From a checkpoint of a small image classifier: activation silu.
Rows from block 3 of a small image classifier, named by matrix and row number. Rows with one number belong to one neuron. Each number is 128 + 32 x the weight over its row's rms, rounded and kept within 0 to 255. All counts start at 0. Numbers have three digits each.
Before each neuron's rows are labels from the 100 images, of 14848, where the neuron reaches its highest value: "peak on" is the class under the peak; "responds to" is what is common among them. Only what is clearly more common there than usual is listed. The data: Sentinel-2 satellite tiles (TerraMesh).
# fc1: MLP up (model.blocks.3.mlp.fc1.weight, 768x192), inputs 48-95
# fc2: MLP down (model.blocks.3.mlp.fc2.weight, 192x768, transposed), outputs 48-95

peak on: snow or ice
responds to: snow or ice; main land cover: snow or ice
fc1.395:180120142123139152120155128125109128123191076128130060128173113165128084125110128104128157111128097128127128128108160128145128140119128143146155
fc2.395:106103090128124061140162151128128131200120163128128134128085153153158201128181082138168121159091110108128128081185149157051167106116157144128128

peak on: rangeland
responds to: bare ground; main land cover: rangeland
fc1.403:087092094124123150150171090185148129145128079128128123117193131094128140084128128165159128182107185176128123166107088105092095128193159107133157
fc2.403:147128128132151111117109161142091182128068136105128071168057093171167073128157116128106126141138116121128100107133160076127147188117055100162072

peak on: rangeland
responds to: main land cover: rangeland
fc1.223:145146100221133100170184141160182102128128128128097146106128144115151097088128128151128114112192128105112121158110119128119089136140190136128172
fc2.223:149113082123112170128128122143065128095079107108187225163128128130132146125093139128078139128121185128165084124106105099167128162130128128183128

peak on: rangeland
responds to: main land cover: rangeland
fc1.559:168102128172117134144138128159135108128128118128136128108152128128128160128123126112128133108146128115120192161128180153161158211114183128123158
fc2.559:148112128128092128128058181128133114061129193106156159128128128156076117114108118146128128148116128153153088223128085128128178128169203102176063

peak on: crops
responds to: crops; built area; main land cover: crops
fc1.168:142128128128117148115153128151180109122162231128088154128159154083128099128078158128168128098186128128203118128118128165128153128216128161164218
fc2.168:113128058128128163107107128128057092112166133172128087132129128123167128128128091078173138128128127128125146090182140132173116167148128164118128

peak on: rangeland
responds to: main land cover: rangeland
fc1.625:107117132128176114128131178188168076128143164168087084149128098167161128179085157128102089171128128182196168153128138197140104158154130128191128
fc2.625:177170096144128128068128125141119185128105152128128128105142087076103128111128128190128134099042175150124162161105049108128179104111173146110128

peak on: built area
responds to: crops; main land cover: crops
fc1.692:174128140198201177243101128128112170192161137151128094175128128136164128164144195116128163128144176182128162138128128117157144153120128128128109
fc2.692:094186080063118128127096120128102074064132106102167164132170148075119162125061130080132130086109128100131128113188126137128112120168133188128172

peak on: trees
responds to: clouds; main land cover: trees
fc1.398:128128152197095118156144133151224147102151142172138135140128128128081128128128128128184146189128208095128168149128097193128164109128128128128168
fc2.398:128091128120175128100128137154094160109128095137117133124128105189212085128085141106150116154145111128078082093128128054139062195128128118142128

peak on: built area
responds to: built area; crops; main land cover: built area
fc1.87:156117124139228140168089122149070152214153169146128141099130146094128128194128118164154097097128128103128092155128176121097207128156128121175119
fc2.87:128069147150096148147126098128128096122148115128141111123140117170161052128089143128127159123146171125144077031114128092150098128094110148064094

peak on: trees; water
responds to: main land cover: trees; main land cover: water
fc1.480:160158103092109164108128197165128105063147192092171159154151131155128147164088096123147183128155116110210086122126098174140173128141142137177172
fc2.480:124107053100128101118127169109134124072124129162132127123121128101050109075127128057154169085128154108152131125128128163128138128124129153090121

peak on: water
responds to: main land cover: water
fc1.152:128055090174128171156151136128098071128128128064090215128128164128128128026128128171111128135072169128128094128128084096128128153128131116116128
fc2.152:128128128057128155128128126128128128128128128128112000141128128128128128128128074128128128082155086138128128240128128091128038105107119128072128

peak on: rangeland
responds to: main land cover: rangeland
fc1.13:182127140182168128196162135131096128118157118120128034128128123174189142144122140173120128140125107113117127126152220131135131190106128128119159
fc2.13:061124111079078093113127152178151112135128173109128123155157141111138146110128090100099127094133128142152128095156107140034124103182185151121143

peak on: built area
responds to: built area; crops; main land cover: built area
fc1.2:107085127175157168128154128174091172243128150167117128129127188092128227172143128166156176117175148128111151134143135111113198128115173128144128
fc2.2:128115116120098142150071156122171080084099072086177128117160117148128115126082152095064062154113149098105166151087120128128091137131127076089079

peak on: rangeland; bare ground
responds to: bare ground; main land cover: rangeland; main land cover: bare ground
fc1.117:128102114113128128145191062166153128161114082137137103142206131128097149116163128135162172156079155173138128144118086128084108128168128119145156
fc2.117:169105128099150112128118157120082128101057132137142074153069090175159047144128088128115133110128099091128113128128178094128143181127060097158080

peak on: trees
responds to: trees; main land cover: trees
fc1.171:092128142103128121128167134146137123106141131165099096117128155128094104132175138128128128128087128164128128135117095108092128128182128128132163
fc2.171:112135109128156119154079128165067128137037120128096128161057143131166128128129131128103094133160163097061128128114126069150091184153156141176063

peak on: water; snow or ice
responds to: main land cover: water; main land cover: snow or ice
fc1.491:114128128195103119220091091141146162128135113135184255128128093117075120128130077161128163159130128128128128186103128169142113156113158111096104
fc2.491:168142128095119128128173116128072128102128128128128096120172101137128139128108166128138173128141083120123128141128065043128128128128112128064128

peak on: built area
responds to: main land cover: crops
fc1.132:132169122128128124170128175150178128160152128128172093085125128182175166136128107155140128120126128124099156097128153128128121202128171185162159
fc2.132:058128128137141128161128139169128090128128114074111093155136160128067096127159147071128159128200119089149141128168111148128091128172115128125070

peak on: built area
responds to: crops; built area; main land cover: crops
fc1.60:186164147157146183137194128144118151134112128131203052193180128179104128183128128111128191157115180159099167176084204092169128162112128128164090
fc2.60:128128102128120067118093128137082153090096128073128031103129166121094120003092128104126148077134128120142098107109075148128172128139126152102151

peak on: built area
responds to: built area; crops; main land cover: built area
fc1.41:128131131087154092142165182169198120155128128162128081094113138189215142104095128142112099131117089129128168146138128128133107128147174201181128
fc2.41:153111149204082167166128112170074128128133097128170128091151128134128107128128114133114118134136159119046128100088128097141179128045145074080053

peak on: trees
responds to: main land cover: trees
fc1.682:184128128140188128166108128159128111192181162170111113128137161129146128143090143128140097128128076143128111201128157145128191128162128113160127
fc2.682:104072122128128128116144128099167086128154136139128156128111086128128092118128137135129163116141155129165068076117129082128051089097120128067097

peak on: built area
responds to: main land cover: built area
fc1.323:122138128100159098150128157167171128169142126090068054128128128182214128086128128128128147128158140128181155174129125187159091128131128167128151
fc2.323:128078132202093179168096100128075056104172117131149107115135114104128128155099156158112101133153171149098078052128128080115128148075163128074060

peak on: rangeland
responds to: main land cover: rangeland
fc1.215:136179128146159143124127128128156128110169117165100156129114185135152099066154113128151159152149076128128139148079170131229094127110128098128128
fc2.215:128128095115128128117129128111135139177091107120183194135143111122151193164104105128128142077097105115128100053128124128128143159160149128139128

peak on: trees
responds to: main land cover: trees; clouds
fc1.665:198149131168188131147102135157128072166184205165144128117178166128151057153070157144121084135128079128128108186136176136095196128175113128151142
fc2.665:128062095125160128091112104137135106109141149151132123131060116118159119128115128131128171108128171127128128072164148080128086132073132156094125

peak on: built area
responds to: crops; built area; main land cover: crops
fc1.6:184139128159155180185121128114089128142176142166139074184200138142133128200128168086134179117128169122136181128135157128193155147123128126115125
fc2.6:104162080073160126147101151128129056091117084089125128100128103128174152077087128148116139140128149096128136128181124158137128119144165159128134

peak on: water; snow or ice
responds to: snow or ice; main land cover: water; main land cover: snow or ice
fc1.677:128068101181106128128157194128128128128126102128128255125128128094128128128128164191114128093113128108143196174113067122128128076166076146156184
fc2.677:066128128203128177128138128128163128136128179128173000128128137156128128128128111128128128099128128145128085225128128128128031117117145121133120

peak on: snow or ice
responds to: snow or ice; main land cover: snow or ice
fc1.549:128128128128128185170128075128128081105128140198128128128108128148113117128128128171128128100156070252115150207124128179128128128157155128167070
fc2.549:128128169128168085128128178088078145128019092087128143128128087128128097128130232141128154053128143110128128128128128169128128128128000138128149

peak on: bare ground
responds to: bare ground; main land cover: bare ground
fc1.415:149118161108148177165192199185179087153128187102124128090210141104148157096128176134088154147128172128155174180108184166119143149141126149190143
fc2.415:128173128155128038128110128154128146127128109144092033104053083161107111109057092112108125128128028137128066136149089128147077138112155075128128

peak on: trees
responds to: main land cover: trees
fc1.219:184128140143150173140112154165185074169128181153117138120209171128156092141084146145128076128128111128128128207128198140091139160203151127146157
fc2.219:128108116130171112074135132128136100084128162133128128128073102128135127128128134140128196128193148126169113128162136128128087116104110147096128

peak on: rangeland
responds to: main land cover: rangeland
fc1.670:098128128109174128153128187155142085112131131174101068131128128162169111184082128113102099168128072144152187132123138199128097162167137164170128
fc2.670:179139109160078158114128083171095175100075128128149173107159128059122153097187136128123128096022199159091150128103088096134201128050165128128121

peak on: snow or ice
responds to: snow or ice; main land cover: snow or ice
fc1.663:199128066128128115111171084144125106128128128128214128178182128128128121116071128089128106170056182128128128181111128116128117128146124109165128
fc2.663:108128047098128061127128128136120141138114118128106055073108124130128160018135134128133177103128178084115125151114128139109199100128124150090126

peak on: rangeland
responds to: main land cover: rangeland
fc1.727:128138150128179205129159056145188128173128118128177103179196115176128136131123145122149171178128156137156115118109076161128117128145128109128235
fc2.727:159128083097144077149102149128092147141099116138128128117128132163157093101042083125128183106128096138058163131125163128168135177128077119128130

peak on: built area
responds to: crops; built area; main land cover: crops
fc1.158:168128128191234193243100128131110155171172166163128068128152099128167133188126209128123161128128178128159182184128128134166128151128128134120109
fc2.158:094163067068112156116109133114107070081128128117128144150182161081143136107058148113106155133128128108103157123191123133128128119149178187118134

peak on: rangeland
responds to: main land cover: rangeland
fc1.459:147128128128094134175128107128107128147125141184118227128128058144128019096168119128128155061150128086204255142082115126216128153128131091128128
fc2.459:162114128128128128128093133128104128149128128128169000223120071091070149128128146171105128185141153195098128128119087116128128164128096118121126

peak on: bare ground
responds to: bare ground; main land cover: bare ground
fc1.222:128128128162138102128192155128128137149170128128136143128128114115103021143112128000128123113128161159119128151128124110181128177128128169128160
fc2.222:128087128128104080128026117128130128128128094128158104128128128100128128128128172170158115058167128128128128128128087174163107128136128128148104

peak on: trees
responds to: main land cover: trees
fc1.268:155084128157186181157157128163115119165147201093134128075180152078169128152128195128128128125122138128128134152128195128111201128106114135128169
fc2.268:108128136196112128178106032146117128128100063128119046114087106186135038153044142128111086107151152161128046128128145111155117138051128128124077

peak on: rangeland
responds to: main land cover: rangeland
fc1.114:116091118160119159115107072150119118121161180161128074111145128128128131168186155066128164098171128159169176092131124109133128198108197128128146
fc2.114:173101126117112145128128184071144153118128128115128134128120151153071173128059128118128128108097146103128128162123128130128140115128221144128098

peak on: built area
responds to: built area; crops; main land cover: crops
fc1.83:170112174202199162236128073141128107220180184115128073156128121128128128148117198115127128141151185187160164128128128173137151128102107129118098
fc2.83:128128092096128117103128035108113129077110111114083177128145128082148105148095128128158128106121128112124128125174103128176093110170150181128174

peak on: crops
responds to: crops; built area; main land cover: crops
fc1.288:118114179144197193179128147143109085128101147100071114143128192128128128159128128098108128150173184163141171160118184161153096163128128128160096
fc2.288:151158120067084072140142106128166160151105112128128207128128101142127128064169097103128147128092112128137099128152128095165128128128128128120150

peak on: snow or ice
responds to: snow or ice; main land cover: snow or ice
fc1.656:171128183128128153154128128173169123128128128080185128169149139172195128083182130089125128128133106128177146175095128149131128093080156113154128
fc2.656:128100141128149107128071127149128133114128145128100128080133039055110145128081034128128186128128079147088152128128078125106058128076145116102126

peak on: water
responds to: clouds; main land cover: water
fc1.282:107111123164137128128172063146071183185083138106115168154089143090118172128212097113199193101178160142152146100159093080148187115097135137131146
fc2.282:153104097134128137113029138139147133128060109141145093135151144081128152141128130112027120135124144128110153128132121124115146155094142128120104

peak on: water
responds to: water; main land cover: water
fc1.330:128102114175153105127197072175160128128109128151131119116128146121235169091170094128119143133125120117140151140128125089128114161140164128121177
fc2.330:118128095136073118108105180164115128075084133128114202125098137018078107128169090128158148093166102128128128165128132128087128128094129191177128

peak on: built area
responds to: main land cover: built area
fc1.230:186128121192144160164130128118094128148170128170128103114180128128120128128128156122103164109101164107128132128130118182153096082129128112128124
fc2.230:145148071081128059127128144107128128170128110108112128082128128123128164128149148136156136159089116120103128080192128168073162128118128180128128

peak on: water; snow or ice
responds to: main land cover: water; snow or ice
fc1.443:128128136128128136170106128135137140130128128128128203118186125157130128128170076160118113087107124128225139164087128143128128146084128080106057
fc2.443:128203128145104140128128124098078173128128173106221128095128128126109172119140083140122128145128128128075125109094128128128141172101143141128161

peak on: trees
responds to: main land cover: trees
fc1.579:185141128141155149154128164176128080164163164162116099128183179138159128146090158128124092133128091128151128215142180134094174128177128111166160
fc2.579:096052117132166128100141140108156128107163164134111154128075081123164098128140128155128191113149128121169058128128106105126128106086102166080131

peak on: rangeland
responds to: main land cover: rangeland
fc1.86:158128128144154140134159132128156128103181122147096105158128168128154128094128128128128170128148128098138147172093192128230124155096092128128128
fc2.86:130103118109148131128126128119159128195126118118166169110168137128168205149089111128168128101107126128128128088148099089106131138163190128157121

peak on: built area
responds to: built area; crops; main land cover: built area
fc1.340:166092102124220156148128119142079147185158180143147162105118169101181142181101123162157104093129128128128128113165146112128205117158108128164124
fc2.340:076070156166090140150118109089150094128152099122152127128128127177163040123088128128128136121148128129144087128128157100152128128079128132071099

peak on: rangeland; snow or ice
responds to: main land cover: rangeland
fc1.420:128090141128153149128160128164175128128166135128128253128128204117128083128132168128128061153128170128179108128063128052123088163128128081128128
fc2.420:128182129128128158128127100145128128142128196138160083137128101118154128045175128154128128117119128176128128128088168128122128128117128128128128

peak on: trees
responds to: main land cover: trees
fc1.147:126138128179148128175184128134095193136128141124120128139128128129174128103135125128141165086158150116209128140119100103228128156168128167154212
fc2.147:152079137133208122075133128128128108102128162130119182149074107058166086134150164165124143128178133175128104121128128117062115125128107128128109

peak on: rangeland; crops
responds to: crops; main land cover: rangeland; main land cover: crops
fc1.316:087087128128128135144187128154155128136143152138123133153128169137128128098161122139160113145072093142169110140124108129099085131190145128144174
fc2.316:138178110099147128139064128156076128096045119105102091165128109132164139104140146112114085121135170135061098114104128079128090128163128128143054

peak on: water
responds to: main land cover: water
fc1.8:155128128128145128128098134118188128128128096128128197128128062128110128128128089128142128077090155119128128181123128128090096110128128128121128
fc2.8:128089104139092130128128130128128128130128128128207128154194128128128145072199128122128128098166128128096128122128083099128128246068134136128114

peak on: trees
responds to: snow or ice; main land cover: trees; clouds
fc1.763:103112175128118101124184146156155145128128081141085101128130133128100099106194120105180129123139138146116108128143099151095171099178119121141160
fc2.763:128128108128147144132086115153045104128067078128162140179128148143164140128148134093114127129142143078062128100148128072141129224128128128166059

peak on: clouds
responds to: clouds
fc1.571:172150128125095137128128122128115127168128109166128100176128172196128097160142111061128128126119128120128163143116120123184108128128098128153115
fc2.571:117128056084122128128069113110065100066112098008199123167105128166126128046084050110105144074128144078175128087147128150156169128122081132128160

peak on: rangeland
responds to: main land cover: rangeland
fc1.679:118118150184153141145166178127141128092160128185109083128128172146136128104162128128106105128162128128111174083128189114172123184129152134135128
fc2.679:092127073117128136133086154148127128128095128158116128128203128024112094145127128084073166064128126128169128145128108192093117128150182147179083

peak on: rangeland
responds to: main land cover: rangeland
fc1.572:120128185173129128142150149129128100128173128128128047118127128132116096135128142128128116120187061086145128128139197128132128171120128139128156
fc2.572:128089115081112141147128170140157112178107148128140128154167121149111173148114128105128128105098150128128129090159111096103146128164210128159119

peak on: rangeland
responds to: bare ground; main land cover: rangeland; main land cover: bare ground
fc1.283:107136128131150165148189084156161108164128069106128128192195104099099124088128095145173128193091128149123128183096091104115112128167126094125161
fc2.283:166128077128150082136101128128071128136033149127128077169084129153161074131132076114109154128128099096114128106128169128132176186128082122162128

peak on: built area
responds to: crops; built area; main land cover: crops
fc1.648:137156128208161195188128113128104128182157126212117088128128150134102128178158128115128186121128178160128191121128107128176128144120128128110092
fc2.648:104141123128128154119120133049128082079106073127128128128208158112117169128084102079100138130113090089139125092197157156128145159161144190128125

peak on: water
responds to: water; main land cover: water
fc1.408:128106087100107102106105128222128124141132157108157117145143159163134182188101112087152179176119210092175130121148128156144194148127143188170145
fc2.408:106121092091128107128127128128128073128143128104185128128128122102075140123094146057119162035143146112099146119118183123162163139127165135132155

peak on: water
responds to: main land cover: water; snow or ice; main land cover: snow or ice
fc1.70:115105075251103196196143144128138128120128067128128255170098109182128079101135134193128128128155128181128208128128096104128128129128101133128115
fc2.70:128081128128144128082128128128128128144128186243147128128140120128128128119128108128132128128128108142128110128070107106128038128083062128083098

peak on: bare ground
responds to: main land cover: bare ground
fc1.578:128128124128128128148128197115139057104157161128128128126198205120128064128145217128101128109112143128134217183128107128168132185160128121164155
fc2.578:099138105128159128128128128150128128216177154093141137128035128128128188128109173132128108128134101135128059128117135116128150120128063089097080

peak on: water
responds to: main land cover: trees; main land cover: water
fc1.385:118117092107128128128134130232152101203128069126144118179171153160128184132075135106169144207099189128128125198109128128128153149160117128151159
fc2.385:157126095090143102159129162139112118128092097115160112136109087117129121135139095074076149041113163069068144149134184128144179151128128128179127