Weights of a small image classifier: patch size [2, 2], 145000 training examples.
Rows from block 7, named by matrix and row number. Rows with one number belong to one neuron. Each number is 128 + 24 x the weight over its row's rms, rounded and kept within 0 to 255. All counts start at 0. After the name is the row's rms in percent of the matrix's.
# fc1: MLP up (model.blocks.7.mlp.fc1.weight, 768x192), inputs 0-191
# fc2: MLP down (model.blocks.7.mlp.fc2.weight, 192x768, transposed), outputs 0-191
fc1.746 102 [157 146 167 128  90 128 102 145 109 122 128 144 138 128 206 140 129 159 147 139 128 139 128 159 146 133 128 119 171 188 128 165 108 119 128 128 128 125 146 182  94 138 146 144 150 128 106 102 150 143 159 128 188 140 102 168 120 128 177 193 128 121 128 128  89 118 115 132 149 132 166 103 128  80 145 128 196 115 123 170 128 128 188 106 104 128 128  97 118  95  79 178 157 128 104 128 137 101 128 122 104 118 128 128 128 128 196 137 128 128 130 128 128 128 115 108 129 172 128 128 174 128 170 138 121 128 128 161 117 135 128 117 120 125 128 160 120 132 128 128 128 128 111 147 128 146 128  76 119 128 100 145 130  67  98 128 128 128 128 128 146 109 160 121 128 128 134 126 128 129 119 128 171 134 128 124 128 167 166 131 115 180 128 152 130 170 149 138 186 128 128 131]
fc1.747 100 [123 128 148 125 116 129 128 148 112 128 100 151 128 128 168 147 128 188 140 183 111 128 133 141 150 137 114 160 173 128 119 128  89 142 127 116 159 145 161 130 128 129 128 107 128 148 128  85 149 139 120 128 128 106  70 169 113 128 128 128 122 128 128 137  88 128  79 115 187 140 158 150 159  92 128 148 189 110 128 108 128 158 128 128 115 141 107 128 128  96  85 181 114 157 100  91 160 128 153 190 102 128 128 121 128 151 128 128 128 118 120 128 117  98 138  81 128 128 130 128 171 128 161 151 147 128 163 218 128 128  94 128 147 127 126 128 120 128 172 100 144 128 128 192 117 128 134 128 128 151 128 179 128  76  88 107 128 140 128 128 139 128 188 103 128 104 128 139 128 118 141 128 164 142 104 167 127 176 146 137 135 131 128 128 120 152 128 132 167 128 156 128]
fc1.748 112 [154 124 148 128 106  93 151 128 128 137 134 128 128 128 144 145 125 162 128 128 111 128 128 112 154 150 109 128 154 149 112 128 100 128 116 128 104 136 131 148  89 128 128 128 154 182 117 120 136  95 169 128 141 128  99 151 124 164 216 150 147 120 155 154 128 128 122  91 128 128 136  66 162 128 128 128 146 117 147 171 115 160 155 128 104 154  73 128 109 128  59 149 115 128 128 133 143 138 128 128 104 114 128 128 139  93 128 154 128 128 128 146 128 128 139 191 128 140 128 102 128 171 128 166 118 128 123 172 128 111 149 146 134 128 163  97 135 137 162 111 128 156  81 135  96 126 128 108 139 152 144 114 116  98 109  94 156 164  75 174 138 170 179 126  95 109 128  68 101 128 134 167 143 105  92 121 128 138 125 128 182 131  98 173 154 145 117 160 172 128 137 135]
fc1.749 076 [128 140 114 128 129 124 128 128 159 128  95 140 113 139 121  95  59 156 122 167 111 123 150 182 109 138 148 172 119 130 128 123 128 128 138 134 173 142 128 128 119 128 149 128  96 128 128 112 106 128 177 151 128 137 112  71 128 128 127 128 191 128 128 104 143 119 128 121 189 128 128 173 128 128 128 128 145 128  98 107  77 173 105 142 128  86 167 171 127 191 155 111 117 168 149 109  72 121 126 159 128 135 110 118 128 128  64 128 102 132 128 128 139 100 128 128 128  85 138 172 112 128 128 128 128 111 114 128 128 128 122 128 121 128  81 108 182 168 128 128 144  70 128 143 136 151 106 123 108  84 128 160 159 128 114  96 182 128 150 128 128 128 100 111 119 128 182 128  94 101 128 128 159 124 136 104 128 128 122 120 143  93 120 161 150 132 128 155 128 116 189 123]
fc1.750 097 [118 118 128 146 128 131 127 118 154  96 155 128 139 128 159 128 115 135 128 128 145 159 153 128 128 131 145 128 128 149  96 110 167 128 105 138 110 130 122 168 122 173 128 143 128 123 156 128  88 128 158 155 128 156 103 174 128  94 136 143  87 133 110 131  60 178  86 105 142 118 128 122 150 128 113 167 159 137 102 128 178 158 128 128 128 143 146 159 116 131 118 151 111 146 128 159 143 166 128 128 173 128 179  59 167 128 128 144 128 126 127  94 175 115 163 153 125  79 138 144 127 112 146  90 128 128 176 128 113 131 128 131 109 117 162 145 114 118 103 225  99 124 128 128 142 128 110 101 174 128 126 125  93 163 116  94 101 115 120 120 128 100 179 136 128 128 131 184 130 128 125 106 128 118 128 128 128 128 116 103  80 107 128  84 128 128  87 112 171 129 146 136]
fc1.751 075 [128 115 128  78 113 128 128 100  75 147 128 113 107 141 107 106  89 145 137 152 128 146 124 128 121 163 105 162 106 128  92 128 121 128 128 128 113 158 133 102 100 118 128 128 153 128 158 145 128  93 143 152 107 117 121 128 117 128 173 128 128 117  93  59 161 135 156 128 128  96 128 176 137  99 124 157 128 128 150  76 145 130 128 102 176 135 108 149 152 150 128 128 114 117 191 106 128 128 150 156 139 128 161 128 128  91 113 128 128  76 128 160 128 128 106 128 170 128 128  96 125 128 128 128 143 128 117 128 128 159  96 128 145 128 128 103 128 117 128 128 128 170 102 124 103 173 150 135 154 128  85 143 128 118  93  76 134  97  98 159 128 154 128 130  90  79 156 120  71 117  88 149 128  62 128 153  75 164  98 128 110 128 128 200  80 138 118 128 130 128 128 147]
fc1.752 078 [148 176 113  77 143  78 128 132 128  79 133 113 128 128 128 134  61 131  91 128 128 157 178 128 114 138 128 128 184 108  89 130 103 140 128 112 106 128 108 125 128 128 128 155 130 128 128  98 126 128 128 172 128 150 125  92 128 136 128  83 128 175 116 128 118 103  99 100  80 107 128 128 128 128 137 160 128 128 116 128 128 102 148 158 164 128 156 167 183 172  84 128  79 113 128  98 108  78  99 142 144 128 128 118  88 137  99 143 143  86 134 120 128 103 142 146 128  85  92 163 128 128 101 103 166 128 141 176 128 157 128 128 153 148 114  98 154 147 128 166 128 128 128 144 174 134 111 128 146 128 128 150 215 127 128 124 139 109 128 128  88 128 128 141 108  99 128 180 128 128 134 138 128 108 154 128 118 162 128  97 117 128 132 128 129 128 128 132  80  96 166 128]
fc1.753 097 [140 128 142 120 141 110 128 133 128 128 109 116 137 128 167 183  87 211 111 186 119 128 128 128 139 128 185 159  90 145 123 128 131 146 128 128 143 127 128 127 128 144 139 135 128 153 128 128 128 132 137 181 134 154 155 128 142  98 101 134 184 128 111 132 128 128  80 152 128 128 158 128 157 128 146 142 128 136 118 128 180 122  85  91 132 128 207 128 128 128  78 120 136 162 114 137 196 164 150 175 137 140 118 112 128 146 129 128 128 167 125 128 164 128 168  76 124 103  85 107 122 110 117 131 128 105 132  93 104 129 128 128 128 189 178 130 128 128  96 178 136 128 119 128 118 128 128 199 142 128 155 168 125 167 128 128 118 128 128 128 128 128 163 128 128 120 144 156 148 100 140 146 128 162 108 128 128 128 112 134 130 117 143  92 161 128 128 114 137 182 128 112]
fc2.746 106 [128 100 141 160 151 120 120 119 128 128  89 128 128 110 140 116  73 128  79 117 132 129 160 128 116 128 128 154 128  94 128 128 128  81 131 118 110  93 128 118 128 128 128 128 128 111 128 128 101 113 102  98 176  58 128 140 145 165 128 117 130  44 154 116 149 113 149 124  72 110 128 175 111 135 128 115  98 128 128  93 128 128  84 104 126 130 128 137 132 128 128 128 128  83  89 142 147 125 128 114 117 128 137 128 133 159  87 115  79 128 149 128 141 121 141  80 156 128 146 141 124 112 121 128  60 118 110 102 128 141 136 152 150 145 128 128 128 108 128 128 128 111 128 173 128 163 128 164  59  87 147 128 137 128 128 103  98 125 155 128 129 108 127 128 120 128 141 128 118  33 128 128  97 125 128 139  84  57 128 128 159 128 117 130 128 154 127 128 127 170 133  64]
fc2.747 090 [122 128 127 128 128 128 100 128 153 114 153 131 155 120 128  89 117 132  83 128 128 174 134 107  89 128 128 125  90  48 138 128 128  80 128 167 128  52 154 128 128 128 129 137 128 128 128 107 128 104 128 117 158 122 127 157 155 177 148 131 141  93 162 128 128 108 135 153 100 114 143 127 146 128 128 128 128 113 128 102 128 128  78 114 128 128 105 150 180 110 128 101 170  93 128 149 152 128  77  62 175 101 104 128 134 128  97 136  64 128 128 115 128 128 156 128 128 148 153 128 128 124 131  84 102 149  94  61 133 145 153 111 151 138 107 160 128 128 184 128 128 128 151 141 128 125 137 145 128 109 110 145 184 128 130 128 102 141 156 128  87 112 135 106 116 128 136 123 135 130 117 128  80 155 176 128  77  84 124 128 128 128 128 128 128 128 152 128 167 128  98  81]
fc2.748 106 [128  83 138 139 117 120 141 128 128 128 150 128 106 128 110  87 152 128 107 128 128 136 100 147 112 142 107  99 100 149 128 108 142 126 160 106 128  87 107  78 128  89 123 135 128  54  45 128 128 128  90 128 128 128 128  78 164 128 128  92 137  84 157 128 128 128 130 137 111 101 123 131  96  92  86 128 128 128 131 151 143 129  98  97 121 128 137  89 114  83 173 103 132  98 128 162 134 133 128 128 177 109 147 118 166 133  92 106  95 145  92 143  99 135  84  36 128 118 128 127 128 118  94  93 128 134 115  88 116 131 112 154 146 122  87 161 132 128 129 129 128 139 108 137 133 146  88 128 119 128 165 120 160 135 139 170 127  90 156 128 128 108 122 167  98 145 143 123 128  92 128 128 128 157 107 145 121 147 142 105 126 158  84 122  63 128 130 128 129 128 133 112]
fc2.749 076 [103 125  83  93 128 113  58 131 128 131 128  97 128 126  70 126 111  66 128 128 128 149 128  73 135  99  64 133 142  90  99 143 128 120 100 120 128 128 128 107 128 128 111 128 128 128 157  98 128 127 125 149 128 134 128 157 147 136 150 117 142 128 128 128 146 128  65 128  79 108 114 128 136 128 128 167  76 158 159 128  83  96 144 147 145 128 136  96 128 128 128 139 143 128 128 128 123 110 103 131 124 129 113 167 100 106 125 128 146 107  76 103 128 162 126 109 105 128 128 118 139 107 116 128 215 128 128 124 128 100 128 117 132 103 140 139 128 123  97 128 147 139 128 161 179 128 158 102 134 125 118 128 114 110 128 128 181  64  94 128  87 128 128 128 128 101 128 106 164 170 138 181 128 106 128 128 171 109  85 115 128 157 177 114 127 126  89 128 105 118  86 128]
fc2.750 100 [159 137 113 137 128 128 106 128 127 104 127 128 128 141 136 122 110 150 146 122 129 128 128 128 129 174 153 124 155 130 128  87 128 159 128  84 100  48 128 115 133 138 128 128 128 128 125 128 165  64 147 128 106 128 128 117  93 128  97 123 183 155  92 128 128 160 133 129 117 163 119 114 102 103 128 147 106  96 113 167 148 173 128  85 138 128 128  75 128  36 106 134 130 114 106 113 128 130 128 128 116 116 149 191 115 132 152 133  87  92 183  96  98 126 159 157 139 151 152 128  84 128 127 128 128 128 130 149  71 128 128 110 147 146 107 110 150 112 161  92 128 128  90 121  84 128 128 133 141 128 128 104 125 100  94 128  59 151  87 128 128 126 128 128 128 138 158 134  97 128 128 128 128 173 160 164 128 101 128 175 113 118 105 128 146 116 165 149 128 128 145 126]
fc2.751 069 [128 124  89  86 139 128  87 128 129 128 128 138 127 128 128 128 172  99 128 128 128 114 142 130 122 154 128 137 129 128 117 148 128 179 128 179 139 113 105 128 162 122 156 122 115 119 112 128 128 163 121 119 172 140 128 128 124 128 128 128 128 128 128 171 128  94  62 128 128 142 152 128 104 128 130 136 128 141 117 174  74 128  98  96 128 128 155  71 128  97 128 128  84 128 111 128 128 128 114  89 128 128 109 164 136 128 109 128 128 107 128 128 128 128 128 153 146 128 168 116 135 118 128  93 181 191 138 128 184 128 128 128 128 133 148 155 132 128 128 126 192 149 128 125 128 138 147 128 170 166 128 128 144 103 128 166  76 162 157  76 115 136 119 128 183 128 143 128 151 128 164 148 128 198 181  76 189 135 179  72 128 129 152 122 149 128 128 128 128 128  94 125]
fc2.752 070 [ 37  97 104 144 128 118 128  95 165 166 131 128 128 102 161 128 128 146 128 184 128  91 128 128 128 128 141 128 136 146 126 128 112 128 128 147 133 126 137 128 128 128 149 128 116 128 125 128 168 138 155 128 121 128 119 186 169  83 157 135 134 191 128 128 128 117 128 130 142 125 128 128  94 139 128 175 128 168 128 128 128 136 128 103 128 128 142 128 172 128 145 128 142 113 165 128 128 137 128 128 104  94  92 164 128 102 128 128 128 128 162 147 128 128 100 128 128 128 128 161 185 128 128 128 187 148 116  99 128 125 128 111 124 128 128 128 128 124  47 116 128 128 134 128 182 140 151 133 202 128 178 128 134 118 128 148 128  80 148 128 128 115 128  73 164 147  88 128 128 150 178 160 102 150  89  96 128 111 128 128 140  56 153 128 125 155 128 128 128 166  84 128]
fc2.753 093 [118 126 141 128 116 128 128 104 128 128 128 128 110 108  62 120 164 128 132 128 125 122 168 132 127 129 117 127 176 143 128 128 118 157 103 114  73  75 140 128 117  87 128 128 106 140 128  70 130 136 155 128 106 128 117 128 113 118 177  90 104 128 128 129 128 128 128 128  94 134  91 121 142 103 148  94 128  96 103 128 113  98 137 130 117  79  90 128 123  81 128 128 131 118 128 100 123  91 165 106 128 120 128 138 128  97 144 128 120  99 128 119 121 128 128 128 134 122 128 115 147 168 162  84 128 161  68 167  97  64 139 128  75 128  80 128 164 176 150 128 128 110 128  94 128 128 128 113 110 128 128  60 128 122 104 159 133 128 128  89  91 119 151 128 132 112 156 139 128 144  93 177 128 128 128 124  62 128 128 142 128 162  93 128  82 125 128 202 145 128 154 142]